Weights of a small sound classifier.
Training: adamw at rate 0.0023, 2800 steps, batches of 64, held-out accuracy 50%.
Rows from block 5, named by matrix and row number. Rows with one number belong to one channel. Each number is 500 + 50 x the weight over its row's rms, rounded and kept within 0 to 999. All counts start at 0. Numbers have three digits each. After the name is the row's rms in percent of the matrix's.
# convs0: first width-9 conv (model.blocks.5.convs.0.weight, 144x144x9), inputs 112-125, a 9 kernel for each
# convs1: second width-9 conv (model.blocks.5.convs.1.weight, 144x144x9, transposed), outputs 112-125, a 9 kernel for each
convs0.81 104:547535542529550518528532505618615608583600591590585577445455454453451443435410417440442466464469472462482492513503520507521513511497486480502501489493496503511501440452474484482495497502512514500524519500486506513509434450448472448452460463458482492486492498477475478455475502504498492494489501503430434444450445456437443429422447429458457473460461457465467483502485499495518526
convs1.81 091:481498484489502513534545554465467460469455479487520509440466467472470470489489497467459470453449447441453443536545547526534537529538553523520509549554537540512530500482488482511496549555578467465482480459468472472479425411438446420426424431422476456474469489489480483477492479491484475472463475437487475464470475483502506529501537518521520509515525503493499475499498470457455459
convs0.82 092:581561561550531548530509487504490490509483474471469461570584546555548551550533547524522525521511502516514506527537518530513520509521522381383377383401413403400381400414425427415431434431443536547534547520538521538519511511515488491496509500531493464481482470451468464457484502499485498501488478502408432428417428414433434434558536547521536537524513539435456455447445460474462492
convs1.82 082:496488478486509469489494492636645653646651626626573612506483461491512486502497467532533517498557516515513507546549586547570539582548532512525551544543518532497484440426385389402418412407447518536526523536534541536521468482466448459467461475474517518504508494506466476492421459433456437480449436446402409420391388405420419442437437442443453450435450450474446462485497491480507515
convs0.83 099:522537556533551537562559532512524522515520527519520519481483498485489501489500493536535536536547546562551547446484466473488466484490492495483478486488490490503489427442425445442442463451454371357362376384377390386412458461488484486472494478488507510491512499505498499502454493486486474472477472473408405422423428433438458448418404421412428421424445446423444437456455436459438424
convs1.83 079:462467457460459481498524511457478414446422442438440433494487507511504509500512525479479478472437449465450441490482473473505463513514531417431417420430445444467506603596580582587578578573581467457449469456439473487486459493477504468464458468487517490522485506505496526493481506479506509492503503495577595590566527543570576572609595564555573565543514535445445449434426431448420453
convs0.84 095:418412392453433454467479505571551547555558546525547553510511505498500496495501504525497492491495501488501474497475470472464466467474453416425415440437458447445467542520499465478465476472472520533500489495495486482482489482477473477470453450447513521491489501487483478502438462432458471500478482487547541515522517507498491481490490480485478461477466469510492482453475465464485490
convs1.84 105:638628628627610594552532510511511511518515511502507482451455444448444440455465468482479475467450471465451473527503529534507526564536558583565564551542548529517511539547542542535523529517502476486488490507503495501502544530542527508527517497481459479461480484485466447459525504517495488483492490485519519545550571591579578558481501495507493506490489479452473472530531545570605622
convs0.85 095:466448467479487471495502483592582561573553547560541546493500504503501482474488486441442435431459453461446444453477468460473480494482493354385390383407407412432444377361373379394403400387394476489487496504458486495484555557550537523530517513492555549543548552517532495490517536529514520495521513488407403420411433433447454453544543537533537522526525524450428450436461436458451451
convs1.85 093:575614568549567564569538546414409395381383410396404418477472484467469481460488492424437425412421423414403396479476472488494505498516515568567586578579587585582576501495478489469482473476479517514502509500510515524556462491478478467470471474487358341312338324354360358411369368381385394407401425394497486491476481504494512543501473478471492483476471496396404418418434469464500504
convs0.86 096:559544539537532541522519528545555529546536536543534537498513482475462467452462451558569547526542531543557538467460488485498488500506528468477471474487472486477461412400418419405430424438440480471482484497487492508504548562533543527538535511517574581563555557552547544559547545542535522530530528498413418440445448452459488499576568553542563553553553551447426448415421425446432429
convs1.86 104:526527517517519499503510477522538525518499505506487480478472480477488483453470487525527531511517511512497498404404384397379396380391402522507510515499495503496492460464469451481466459474491485493466469481480503486489454468469456463464462473464415410425416424429419433444432422416398417417415418436379400396385404419446422439468462456460457475468478482435429439466458483493521520
convs0.87 095:524525521511511492494495494475459464452444434447437432448465472447463444456456478465476506480519506540549536507533536526519538532525521379373412376381370377374370469474475498498517506517514514502522518521523519525521518513547525533525531537523513508513512520518529535508518517535523522524532516528436437460468466466442440445533526542512539556547561574435475437477476496503510507
convs1.87 079:481502513469491483489459466495529531508508500494488463471455462485468479466499503481483497503489483499514512598590596617603617558559527612622636637635616602602567505519490491515513496492524633631644642635632584597595316327328329332334345331361428463454449463468450464456410418412448454433440457462493484498493469472498478506438456460460444439441445442540536547544501514506485471
convs0.88 108:551548553555529539536521523507502516487474483480459462451462463444467466460466439465456473461475491486505504581572566563549567570570573525520528539531531538543542360381394404393408414448448523523498515521510529528527466470470487472467469488489411423429421433427431440419440452462460471462460447460428432425447443459460467452469497477482507517519539531393402397413428432448463477
convs1.88 094:454470476465503483489482504515538546523554528537492513465461450448457471477494483512509505495497509507507519592569586581575546526522507413432425416434435445436464457460481473473509486517511555552566552562570554545519508526480477505500494491504587568559567551550550528501537511498510517487496505480517528526526538540516518498515516507520513510533523517601571579587559579560560555
convs0.89 089:546559553528562546529540524611603586570575585568564543524519512504496492501492497573559559553540550544546535469462455462464472484494490526500520514532521509487490396405386408429420413434451487490491487462472452468499444451424438446444431438428495506486492480471483482492499480474479474453448452458427426432438438469459467505458477471463470458471447457462450441434439438439434444
convs1.89 094:515520504512494493494481498475474469471477472467440456497498498511513512523525534546534533545518526503522478423413411419417419435460455472475456453453453470442466483487472467466458460458465514519504480504492498516532511519520511509511520517517488465480516481489492500508439441442435455448456466470453449462450449451450465463611613615630610615607602586476514522511537569605585603
convs0.90 092:435443415437427420414409389538513510495502494472480464507525498504499501495489493419434421435438440439450443552570552551540554557542543471447465471470484466456455465458454455464468478473489529517508501499489525494526486491473476452504474481474486484485486477461480475484453493493470467482474487475400410408407414422436443433455451457461480464471468494430420413428436443454446476
convs1.90 073:531510534525529498505482455585556540549519507506510486495467479487488507507478510516491501487497499501495504552555554569551555544518526513509543521548526547512500473442443452450428408431425500496511527498512494500492434443424423402411408402419468463457451479447484463466514525502507497517510494496412416402394390372403384392479466483472484459465445454438448502491491507512507501
convs0.91 106:515537520529514519504510497588548569548542527515516510370378374368368352377349348448447453445449470464472479546551536541540552549535521504499490489487489492495494399422433473463462452472477551560557556546540549552553546525546533553553544565560549538548550545560541544556516513534539535538531553539387398404411410421414415423470465473481492477470485491439434447453459469466465486
convs1.91 067:507498499515521510535539537522538525535555539531535517420454451447450471499477525540551504503485499493500492555534552551545514508521473555542539582566559584535557446506468462487497469543569546541555552545530523513503360326329328330338353363378493488457431490466455478479442459434454434430459462452388383371392381378421414469514521480491461472476526463532546525543564559540519506
convs0.92 112:506501476482489510514522533504499495508503505513537554595576562550534523515501479538517514504494476474458461540524516507500484508502527513499496493493492486495488407384377336356337360352385471496467469475480465476483532519497473483461437430437539533525499497475474455453448447457446465460468459473485467469473477484487481511581570534520513477474453454424406409362354316313332359
convs1.92 115:556551525531513512508479462562563529552546530522508501531553536540534531541541530500487485509474485486470461507506499532534528531546537547538524521518504499492488460462430434430416421440407427442441450453459459457475551543537528508516508514509464449449452435440437438444493511511509498506523518496444452438437464466472482471473472471460470478455472488441466498541535569587624647
convs0.93 102:565557561562564565572550542638638612597600556559548528512507489491492490488479509470464446444459467449448448503508502496492497503521506485495488492493490502483464424436437415424438435410417437454462450457456453471471402410395416419436431440444473485489501492490476480499414440419460457475461484491487471491482493503479474492513507503504516505511493514425398425434410412423402399
convs1.93 105:529528540503501509472471492445450418417427392406401403481489468490478485471491499468447451445441450437432437496514523529510522538554568467477460463463458442448456540542538528548521537540511424428436423431424450458467542547551542566547519514504503515534522529518513538539542534563547542569557543541508501518517510528525523541510527541514520525534520517412419460463490507537569608
convs0.94 090:503508519514513500516514506505496480502477475474437429595579576552559554572542559547547547537522550557546538437413430417441439431421442480464465491455476464484476435418448427446446449464479442429437464431431428446454462452465458470471488462476508505497491485505481483474418452463444450474478451477481482462494500503502478491445435436429431436423442448432440461466472471463484502
convs1.94 079:625617624578582556594580577568558539552563551485492516567562543553554530554519532520502508476493483483470487375388385401407398427418460504519513542507514497470451484488495475461442470459461398406395407388410411403441574599608594604611589601600474492474478503504506479498513531536530554554553545544518526514503508470503525527541511530523534515512524522368379375416387411418451444
convs0.95 114:597574574577550554560541530467485472473452454445422398470461455457466443442446427467442449445448459473479474599594574593566593588603600534539514520508503516527516544538532550542546562578604561551523543546532537545536514522512502499509516530533479472476469481481485457460490488476480492480472474478459452435447443448433444443494492504511519506527516524412438430457456473481483519
convs1.95 087:448456445451474475503519516559515519525510540538523507419446452455464472475471476526517517535526520532526518583578588572562539528500495453456480459471477484488501498479464499499505514526539535533523522516520514502471423452442435424430437415465578588555555567528522533493473487471459458458450474456494465465463465471489497518503502490488511525483498512483500499490493496492434427
convs0.96 093:491472467474483490488485471532545528512510519517518480482474483489481485475488458412424417424435419425427438430438451456447462442445459426423452429451450462463447438453462455484464477473480442441432455443466452471481513521521530503513515515515518508527520512505511510522524517539536509504519512497447483470482486492486496496504505497514495513498521504413448428435461458459464451
convs1.96 084:586609608591595611568557542521540536531541515515499495515533527520513527525528518430446433421426406441442442477495482494473493506521512531548545552562557548525513481490469501492485480486489478444446459437464457455493490476467468469448459467491411421425420436434437458457363357337382400391397385391482467466464481472478477515403411423417419423414425445419416450435444457458493479
convs0.97 100:546556516538528538552541532558555528528523556535551545554529515521475483468456457571545541527526527510498504598582587565547549541534513393403409430419430424429463405393402385405391416413427560548546549543522520527520520515503499496495476494475550537531515515497485479480500494496514498523504500500385374399409425428438445455581553518524520518513499499467439447429433410424397430
convs1.97 109:502498502483481482469472470533544533527535521510491501521503514528533536540535550534552520534523513511507497552564587587587569594582573603608616604619602576582573444407412397397403401393389511515525542531537536522522470466431432446429437447448460467460482468468445458460447432452465452457454471451386382385371386404400399424473470460460482486473487475482493502519530542561586593
convs0.98 093:562575561562559531527515513527504524518508509505497484507486499487469495474472454520512523519520522539554536539527536551535538531528510509479489485475512493474461413452451447483495477488486498465451471480459463465473398397415406403429433405427441458447442442446463441443454445450459439436401442438429420430435438455462443458505498503533511526511518534448448432467466481499480499
convs1.98 064:406419425406432421427432446524500515515502494501497513474463480499461488474489493559569528580553557560551544574596587600603568544555579566518516511487510515485492548526517522508548524529554581570528533579563542536562457473471470468454463455445646658647624654639619621629496503486484504492470500483497516460499476444475462516448480456479439470505477485608585606599588628603641622
convs0.99 110:482487485482472474488486471543533543530538532530534512527536538526509502509512507522514509500500510508507521474493482486498497495489497542532540541522539527532529511503523517505513512515514484486485497517510497494500405398389408413420421418437498501509502499503498511508361403407422429424437449446557546561556559555558549539530526499517513517515506507492465458459472474496475499
convs1.99 108:520522511505503487497486468592596595579589576572573567507497510497499489497496496556561542546542541541559560467471479456462480485496525468473474449459460460474463578586589590560568578547530465462470484479469473473477550549544552532541543525520530552540526542549515522522608592596602585594589572566552573582596609610587595575521514516541524543536515524389401423419445452466507518
convs0.100 094:447453429448454462472497514532535548546545562546570594521522513520504501498515529485447442437438437436424419476476469441473477485495522483490444460470469456463465519475452436413401397379368514528512524514524509494507511508503503489468486459433576564555530534535505491494496493499488475492481488458525517510487486490503482471576544543541527514518486497508500500465465458455448446
convs1.100 121:617623594596588580549529511521507511505500481485493489430435441438429447444435438484486489472476460467448454456472464482479479478491489532513502507497498490475457529498519507517504500484483480490506508517528512501509531516521514512508502497504462439429428435443434447441466474465464446456453449460509528542561572584582593586487513508486489503507492499487484506526548574609630655
convs0.101 105:484475487495487516515525557583588566553563569545551564522534512521517502509521534484462449463447465417429443474488480476493499502501527449454445447439452443459439502471454414420409401404374527511514519505502485505514552539509488487480471467458578562557553541547526510503430441426426425452457438459504477469472468466452447428592577560557543520519507504507473486442455415447427447
convs1.101 119:597598585563559545538515511469465455464459452437450431462472478458459476467459469420428428435423417411415419491490496491507498505519513535526511519492499480479473544548536553538537529508504466474479491507513518530534548543522535513511493515510452460440437435436452457454474499499481490475470472482475481523533534549559561556522505508510505499499516510463493504538564578594625658
convs0.102 104:537547532531540527521514528675647638630612604587560567430414441429439439419435441529507500512497489508501491497479497481499489489502504474478460449438462460461448403395409417437426432431441488488493468490489467477493531529526524530508523512526539538547543554547527544532589588553581556567572571574450435429446448473461468465505510490503494516520513507387393399412417411429417429
convs1.102 127:558553531539527516505501495465463453451443452443445458397401401404388407423424424489504505489490493490485467461460451464451472467475493502509495465476462475448450537534534545521517503521512493474484487491474492487509507511522509529520525524523479480487477496492505510501421418391412410418430435449482481501511494493512520545516522516533527538530525541445459493499509531541560581
convs0.103 089:432422435439432412431441416514520499506488486480484484473463465500477480478456470489473473483498503481473500504495501521510521504482480421407447430422436428445457496501491503519494509520521526516526523507500524512481475490476491484476487483486457470454447446461450462458478469475462458468491463490492502502472504499483490504389391406382400376414426418474504485483487520511516505
convs1.103 075:534545544552544530518497471467458461460485486474440453497476516483479493505523503472516498492491490525506508510539533555539526516535526647627623672667653620622583526542522532477498482509490571566558576590556568544541450425406420442406433442427460466466472470467468447472545547534550579531547530520526503515515540522498499515522516499503499509484489466511540502538511560542531506
convs0.104 096:471463481471474465454468461578559575541560544550551540382395405406407405413407407445453454447459442465470473457474472463470469457453459440437447459456452477479457418427447432463456462478487442447459464448450464463433496522501500520523511510492516514513528521512525513504550558549561546557556543548458474476492498510503491502477481503483502498500505492440442447456448463450464460
convs1.104 079:523559528549508553549523535462462412449452453466463504423401425410416419430440459508520513530501513527519519453443440465462474471475497456446482465469476506502495540574537530540526547525526519502526509505493518513515460468450455490471463487495515492497498482497508527511372375372378384392422418463539552515534538520526529544484465458468470462455488481512523534537506560542565537
convs0.105 101:588572560553556559543564536585578560564552563561554548473470449458446463454467479625620595590569568549564564465467462479471485488499536529530506509492494486474467356356347361360361377385411447458460453466431442473474530519531512503507493503502513523527534544507510539516531521515513482490486489475493490478497499518525522522540538528509507498516511515420412445401421392423413416
convs1.105 114:477474480484451449453466463510513514501505499482481470448441431434453435459453475524504499508499490480465458454474468456459471462482484497468473448443438431431429448451458433443436452452435439428442424425433427426433527526518537527512504527528511516492510503529514507513473443460452465459470463467432440440445446455484477482544528526553540532524550529450493486520539555579598620
convs0.106 090:560561541523544539536533522558542535538534544520522537471447451449439436456445468581569560532542526524519501432457451462463457485489502508486480469469500467459485405402409397406406415410427467481460496477476476475490519521526516499511504493476560531543528535521515514508533527500509500478485466470430416442452457471492490505551540526533537520521543528481469489472461476473480477
convs1.106 096:515497506479455469456468447516509504520488494479481443431433430435419440429453463501523524521516495494485476409416423417421414423446459565551514528503521489508528494503498497487481483497477491487504487487505471500505476471457481462461466474481459482463477453471472481493365387362383374370375409407444457455431490448466483485523527504516523529532532542462459503507519566559611633
convs0.107 110:575567539553562555560563561607582562576572574554556535505488484487447459461462445582565544535521505502503483494488487478467490497496533507500487486473472473479470422393382359373352367358402422422434420428420439450453515527518488506497499480484544542535516526540524534520468467469465471466473450475501474469458461457481477491540519510503510514482486495420415419397407377385370375
convs1.107 117:565553520509510484501470476479464441444468434417417421490479482500487482524506523482481466461469467454449432463463472471482497497523512534519518505504477478483489521504500490483460481473465397400387391397413413398438589572573564563561556573562466459468466471470472498492475479477490483492483500498468459468477479489491476503547542533543526554530549539414437477491487533569596625
convs0.108 094:445443459457456443445436458504508504502502519496476504448451444455450457468487472402431427421443457444444447521533511527527524516520512469483495487490473512486494372386378398396394377418426436448459459463442450458441476480468491466480478477490475488483495488469473486501483504506529528518535519499463452455473471475490485470498474492494487499512513542406424442444464437461477490
convs1.108 081:594590616572612613579567563509512502482497503499485464439444449462464464458451453409406418407400407413443422534506520510501513510509501485494483465496483494502503484473465477498481472458487524507482479494516488513491510491479483486478506488487467429470451465476450451470450452446476438441458460439536539551527527515508497499472488465472497472498499486554535510540527524533500528
convs0.109 102:582562555553553539530528514536530521532523515501511505503513487474477498475478472585581563530543543547535533466475474466479482487493489525538514514507521496498483338324360352361362366380382446446423461461451446464449499503506512512495492482470531531513522510517498513499503499482498490497488476487460471461476479476477472486501509509501506509508498507417402422424440428419429436
convs1.109 111:501503497480493494488467471528541529533540522490510489454460453456460476479475476520506493504484495498494474467470479490465487484499481489472470449448450447463457462446420413431428446442447404409420425411415421416439503506516510507511522510496505485511493496500493490481479480487479470469471465466453459474486470470486461461505525536517531545507530523417432431471478500504523557
convs0.110 103:566561531550565544555576577574556563578552558562552562506491481474481484475489492564527501509499495465474484521532516509525522523519570514530510498479477469479448451430409380398362403363394423450437441446452452450511499489494475454449434435474538551511516504506506518539401424409414429437433462451463439461445450455467448480563559538521518511506507510481439454403399353361319348
convs1.110 122:521507502502479483477449450491481480461473472450436429478480475491487487503512501493475474474452464461458436474460476486477479498495499487463459448438442432412436513513502490490481481461449430421433430445444447447460569550558556542538537536527497489507512510494497508506517524531529537525541528514455461474468474467474475475559561544557551561540535535422457484516522561597633652
convs0.111 124:559539526529513524484477479557547530531512490506474461594589584568559563555534547574557565553552543546563535519503514513512520510508514570560546552539554556559568559566569550563584574584618564567554546560560566562552586567557564578584576585578553530553544551554558562570525525529527541553551552573573549544560546565574571573557554531554534543541550551518519519515521531559568583
convs1.111 142:574577560577587577573582594565569556566566576579576581458467454442454450446455454520511526524522509525520525450437432447441450436445439528521525515513517518521516471480473488489480499505514457459449459455458470460452521534515528533507526531529534524537527522532530520521542541529529537532526533513449455463449477459458452466512533524529525531535541532436436456428450440448439425
convs0.112 101:527519525535531512515499511567578571557536559550532534491522514504505498504510501467459479481487483492505514525544531527526513533527550430461461458469463445468465439453475489477483491487511439449466453483465448449460451444451442450440460459459509510511495490527509519523472491479479489478470476489419425447455455467469461455507509504504510508518524516435450464447463460463485483
convs1.112 073:475473447467487487482507481405384401371411427417403436490507498479480495474482486478471469476469486465475494528556538548546558561559557496486510484505495508513495559543534540531531555533549479462468488478482500509483435416438422425421436429425458418449440438434441455429408426405420433431407442389524511515522535496563548553457475474455473471474492478445433455463458461463453448
convs0.113 094:439470456453469453436465434531503509494486465484474444560545566563551569541546528433431449437451463471484481450459468459477473472457454416405418428434428432443435503513504520524517543536557461460470474467481467473475448463450460457456470474475524498515528512531519526502419443451470469480476465463509514495495503503501517497508513496522512503529510530460459465488471483527499498
convs1.113 080:614612600577591579570557526418442431439424408405419400527526535502502491501510489444465429453449436474475483484473451475506493514492526595597628634611582570562534540534542527521512517520507509508512507473506522497494497491488503493492510485537468445436437439472462488485581571566581552571557532506511528520519522502534523531529526505530529537566559539515528550538524536540545519
convs0.114 091:534532560521533556548538526540526541522543563566543546466482472465457480469475474538533531513546526520513527407418435465449448462468475484479502501510501503483489406424423420421455466449455486472486479488484481496474523532543537544532546522525556548543537542553551547545564563564573552556546531528443443453438482479488491500495498492512495490502511509420413450423450437428421433
convs1.114 089:513494491489507473489476488534523530514544489493503505480485508465481515500481497545532528546520516486510484406387392384372387379393415482455469467458463481460445538510506494503509481490505513518527498505493500507518462483483454481467486489499489496488482480490503487489383367395398395397403432443457459470449444460459472476560583555588558578575558575468498495521498535542570575
convs0.115 102:517513515527488486500504488633603598593595580581567541493493490487495459484465438517532500517505501498516519467472460477481483487469477506522524516526523519531527379405426416440458461465455507498525522510511514501524416405428416423425433413416497477477473487485476481456500493472466478480493486501416423429450442463457451474429435425430432454452442430426443448447455481469475500
convs1.115 091:536531540542516538533520526450460454456466464484493492472481478494510488518511522530513507503500494486480477530553523528538531524552572519496493500494521504511506461442453454466476505501529491460486484494496497530507466467475483461458437452445504508470500493482464499474512492485473459511475476466422390412402412392433439439537533542555546526553549522474481499505505532517550519
convs0.116 095:601583572564568557550555537550556543579571566589577602565553537522526528514535533594598585567542552532528525479473479489477496483511509555561530536532518510505484524500492450462444462427450491481482497475497475485497423434442425441446440438465525506498510514503512523526424471466461474474463468494529527502517490517510520496520502500495483466476476482442437431405415381402372379
convs1.116 116:534506482488473472452448454525529538535531523526504515501509491516504511508513518569539556549548537527521514480496468480501483480500504478466450441437433423401403584567570573584581554536523477498500493507498503509511609606607619613616611595587555571569563576569571578577520541536543527533530525520516530552555571566586581569538547526540550543545531534423431476480511525546575590
convs0.117 104:541518510523528529512516513524522519506515519515503497486489473463486459479463457536530529524550512536524543547552561551545538542531518465472462480489474486479472336335359356369369368371392475478479478477458460455442462475451468449447448443445488488486490492474476459475498503500507513521507518504460469484479502480486491481532517509504497508503530511446433452454450454454472471
convs1.117 080:500532495499515488516524531541535534536553528549503493516487493511500507506506513478484494478453480467465442578555572565553572546559548508518508511520499536515519421443434435426426465430462490513483499501531496512502497482499472497490492460449498481479501505470475481477456455466477465462461453447474487492485464469475450455455470449458472473466475475491504501519541531542562548
convs0.118 097:553533544530532538535529530570571565570582588584579606558521507522548520515550539591580560563556547540544556439460455458446458479486505546552552547547519517500502493502502496500493496481477491514507502512502513523533372366405424423430451438458456460458483487492485500511415431444457460489442450456575580567567564599573549550460447461449455449473446474455443439418440425410408415
convs1.118 120:515493502479488472463480455510524511529535512516507501464460468458448479475465481536532542525529514521511509456459453449444464458453478416420404392388376380378409592595592583581598561553544507492501515488512513479507617608624614628620616600579582582580581585593582582583544544543549556564555555544556548579574570619596586575573581591586583573579575576434437465470493511527557580
convs0.119 103:560539508523516516507531509558541544553543523534546526546544530523519515519505513575571562553551537553559540471502498505500509519503521523515519512530538517524524521496500501503482483488502517502513505519519518524523405411406408430436436444431498499508512495487515502503413413431451455455466472491567542549525534547527533506543516516512504514501501501495482474461455475471487500
convs1.119 116:531528501495486490476484446592602589566583582585568563509504510499505492494514512545549539555554550534559543469482483500518519508495496499504483485480477461452455578609600577595576567561540460471489476493486480498479597586588601573588577580568528526526548529555541521531568556575573577554545557549536557568586595607597597584465473460489485493490477494384396399438439461482500520
convs0.120 109:425426444424413412407382375454459474458442441424411395586584578582567560573564558413432439432462457471475496412436422408438425440416396395412423423414422424424441512498489498514524518536541451454456452455468458456463418432420418428418430433427498501471497501503512496485428455462449456443449463473514527529524528537536516534483478491497492500515532538449460459470478477509522509
convs1.120 081:624607612588617591572533518540530536530494516500520476560551544537557558529512513437436433466427442459470462494486502475518505516541532578589577586598589559539541546513509514505504501507504481503498513487467478498509512508505496527491475481469456465456490469474499475490609601576574556572543544501508524528499530497495462484467476457478479499488497521490487495497483507434476469
convs0.121 105:501496480484509497484482499547548542527537525526520524510513519521518514503492505565542532541551547547557544439467473460478492489503494473478473501489496498496505503517505520511525514516524523525542529539542521530534491492466488494480488486508546545534534524520506518516484508486497497488481476489515527509528520525519525534534510538528554533531529527470461460462446444455468462
convs1.121 113:587582576572578566531538522508488514497516498505489486484470475464484480460487475504507491505484508484493488375385379367379375378394395501501488511473488479465470538550548539547557554525516496507496516532517516517486513525535523515515511490497458448449436443456447458468469479466499469460466468451509516535533556539551562541506501481478490493514504492428431448427454468469473504
convs0.122 103:589568558564561560549538540573551550538543528521531505586587557552530534537534524561566541565563573572549546510511516524509507501505469461472449458474466483483477464457450457455456457473461437459447473479470468487478512502523522519530528517531533534527522528510522510505407442437439460464462472492449455459454455468474452481531532532505502513520502474449416427427439413422417418
convs1.122 108:514501501486491480474495480473476460465465470469461450540537562546556535539561546513500508492506504491500499527510500503525525535535537544560547539543562530541531578575585562580551581553558479467469478498496496495509501504488499499480506503489454476473484494484469483485503518528515534526507523498475465479490491493492489513504503497496510504513513528396403406429453468455481490
convs0.123 078:516507533506540505506486491529496530483499462452471437501496524514506515528523507502504527509516527546561546486504516526506507494499494444456457440476493468480507377414388413412408459482466466473449470443462461455475464467456480507492499521505479490506490517526517545515477483476511497511495511483329354349380375361385389385483495498491501541539540521441468456472471500522528528
convs1.123 062:550558564586579599562578595557507507514482489476494461536553588540532550535552531482476465504454425443453487519501549540532557535556559549585601590603624605608588542529502550566555562568546571564544554555546511570574417432404445420434445440466457436471484513517526483515433416440464438457458434461526538518503508518494495549475474447477468479450474441489419443401420415367364342
convs0.124 107:524538487495484505506518537502508527525520520544552566557533529523494520492506495598560544515489483475468469545543506507495493502493508551537522524525508512498509426391393364373365385375419507513509480481490461485484535504492465437427427424413542542531521514485511509505397401404406426447438455459466448461460460470489470486576565541533516498487501499434412419391389360379385421
convs1.124 120:546548525514507495493458453563549549550536536524517495501505502503508516520510520517517505511487499477466478527542536541550549555564560503498484472469473463443451437419422417403387400391381481475476485488501478496496532537524512497504483485469484496477476481467474481486519513528520504511501502491447436426442457452462450466495513512513509499494498490495488528546569574623642670
convs0.125 084:486499529508497494486504473528505509489488467473445439520508519487487509498507502480489507503512514518505537468447482481488482483466479426440457433459443458445475412404414445428465465497490531529520528536526524525521551527519562569555556567552522513512510520513521506516517539549548554542548541538389391400407428408422428420452469459453474463481479474427444450476470490484493536
convs1.125 063:609624617624618624611602641522530549494528516524490520509511514523537519517508515515475484470482479477485472467458481485495475461482486517551540547527538527544526534523481514498504512523548525524520518519509498494513429396404414424442445463467444430452420470435465474468445426417431406428443462487518513489478505508519508516512521488508489500477493497509504477501471449450467443
convs0.126 096:478479477485498501508549553536528533529537572566572571519510525488497504486496521517533518516490484467474451446445429452452467456473508493476464450464463467453469554499482457447435442413410515533532509538479496490491508508523488476466494454441546535531535544524541524519480502488504490490473477451540522493511523516506495464515509503493489483478466461519502514464483448456460445
convs1.126 116:592576590586549532528522520511517493494503482491487471419414422419418428439444454486490480471486485476491460453463460463457460466473489518512511504499501480475462575557551549560545519513514477490526494517522514519506531515511502505512495502519437429432438441446443450462457443445459457451458464443516528562574581581584587581529513522528518524516523517462477507519532567604635645
convs0.127 072:440445466446498508503487491467465501479499518516528518434451471456479472512498485428419444416462461481527529458479500498512471473450479426466473482522516513506543430437454490467455485494510454440478460489478498492501420452469464477469491536519474485475503473508521516551436450478455480481513503512392422425447458434454486484388376414434435445445478460439438458487496489478480483
convs1.127 062:541543530503570537530520497531541500481473496492476479568546549560578574585575541502482461446490470497488467519511484483502505493548558429460447450466458486533528541500529480452482435413453580559573555545553524574532424419443412451441423440443480485538533535514576524552399391387428430468448439452570549518515487475471442457492524499482513484484444484644648697654616639628628619
convs0.128 090:445438459449449421446432442555542539558544525541528518529501531509521529532543551391420404416420420420425441483473465517482502483491491444458465461455470473465463419439443465440448458449476466455452450440442443470460416399407403383423411396425538541548528552552546556527469473486482488489492480466415423441432427431414434460489474494517489515509512518451465471473495489495507504
convs1.128 077:503519495511507503514502504421414403413395419426442470569568567569547564545537554483490439463453438480482463476493506479488482527529520465478468461485469467446442417416391397423443406443451411425409427413403411432428495519497505498496515500498454449428475463478469489474457439485470465464460473458511498478485478515470509517480491467468470474453463454452453486485496486468443450
convs0.129 107:490476485468464449437444441534521533517513515509514490515511507480477470476475450467467467456458468477484481459467477449438424427423402528526522522520517519521549506507527530537548548543557478476459460445447447409440420414420402402389377377385488457461451451437425424412481485485479482471485466470479478478496485482482475495412409413425404411411404416478497489518499512535538545
convs1.129 084:465486449479476477500501494544515505521534551555561564542544565567535547572565575531524510554513517511521540576600588607598613588588603505504499521492518553545541427440422445437412465457456516524486505508505502512511429412423408409401396392396493509493495522501476505493493491467473478474486457476403412388410426441407430414449477442443447431434429433502523539530496515479456452
convs0.130 094:485498487494513519506534545444452468498480502503552584545553535528518538523536512514509509499492478482464436507494502503473500498496514477482476476470463450461444538515523487473449436405403536522518523487492490482502560542534494513485466445428539520533515500496501480482524531525513500504489468465489480471443461468460456466504477496475502458467458429572568555536534511502471456
convs1.130 130:515494499480475476472473457541545533549543539523517509517497517523509505524519530553556542541539525535525523510514515526514519510528527512510494491481485498474484524524513516510511500483476527524528538553522541541533482472461465472445463470473461450457447456436451471467422412410407429437427438448512532529528540534534535538501483486483488477485478500476485497528541558580595627
convs0.131 099:561550552539546545520512503524524502514497502500492473495516482479492482479481463509511498517513513528526524599587590578575566573561575374391403417410401411410397400393415435420440411453456550538555528530531536536538501484483502496514499504501492479470488472459481473472490484490476498492491501495342370397394408397409404410528512512527502513500528521438442436445453461482483490
convs1.131 077:438437435442451430426435410515500507518506508514492499475507512488489490484496521566548530546538532539530543614619635615650632605574559561553589568592570558557541448451454450472440458448471591588561575586564576564541407423407405384400396430413482492496494479474473496476408431395433440425443443453414416421413427410411448460446468454423459454458488470531560558563564588570599589
convs0.132 091:434418421434461480482501517493490510521508514545564569531545515524526515519499516547553538523510522523506510491509488481508481496504498411433446433429450465467465527517513487462483471486444559562563552542529504487466548543522534505505502470467536529517491487505483453458535531520511525499495475464488482468478494491491495474496454460461472450430441421523498501473467461466446464
convs1.132 112:655649622649647597592556555531535541548545538538521525457451449455470476482480488497483474449473459457463470521524537527539543547521545596590590595576571586557585523504528522522518523496501582576589588600600594596592462463432452424439450429450412407405412406425441435438433436424431417426421441458472476491480497502528528520497492504502520496496484499450459490496485516534570590
convs0.133 103:517474463506509531534532569536544538551558574558586596526505490486466489482490507519506492492483461454441413482473464455467466486507522486504475477461457461449447536476483438432409421392383529525508520486474487482487509504485483479484452437440542523526517517516520500500471471452453461481467459451536519505504493498503486465516515509506500487484479487512482482436434399427413434
convs1.133 121:575565555538528520503481475498510501497489476476487449417411413408432425446438448494475478471484473465467460458454457465462464476481486496505506484483473469450466560561556553545536538509496455476478494488490503492492539536525507503502509508522477462466465461458461476485465475453453444453454462474511514532544578580577575557518529521522528531519522511468483509543566581591621658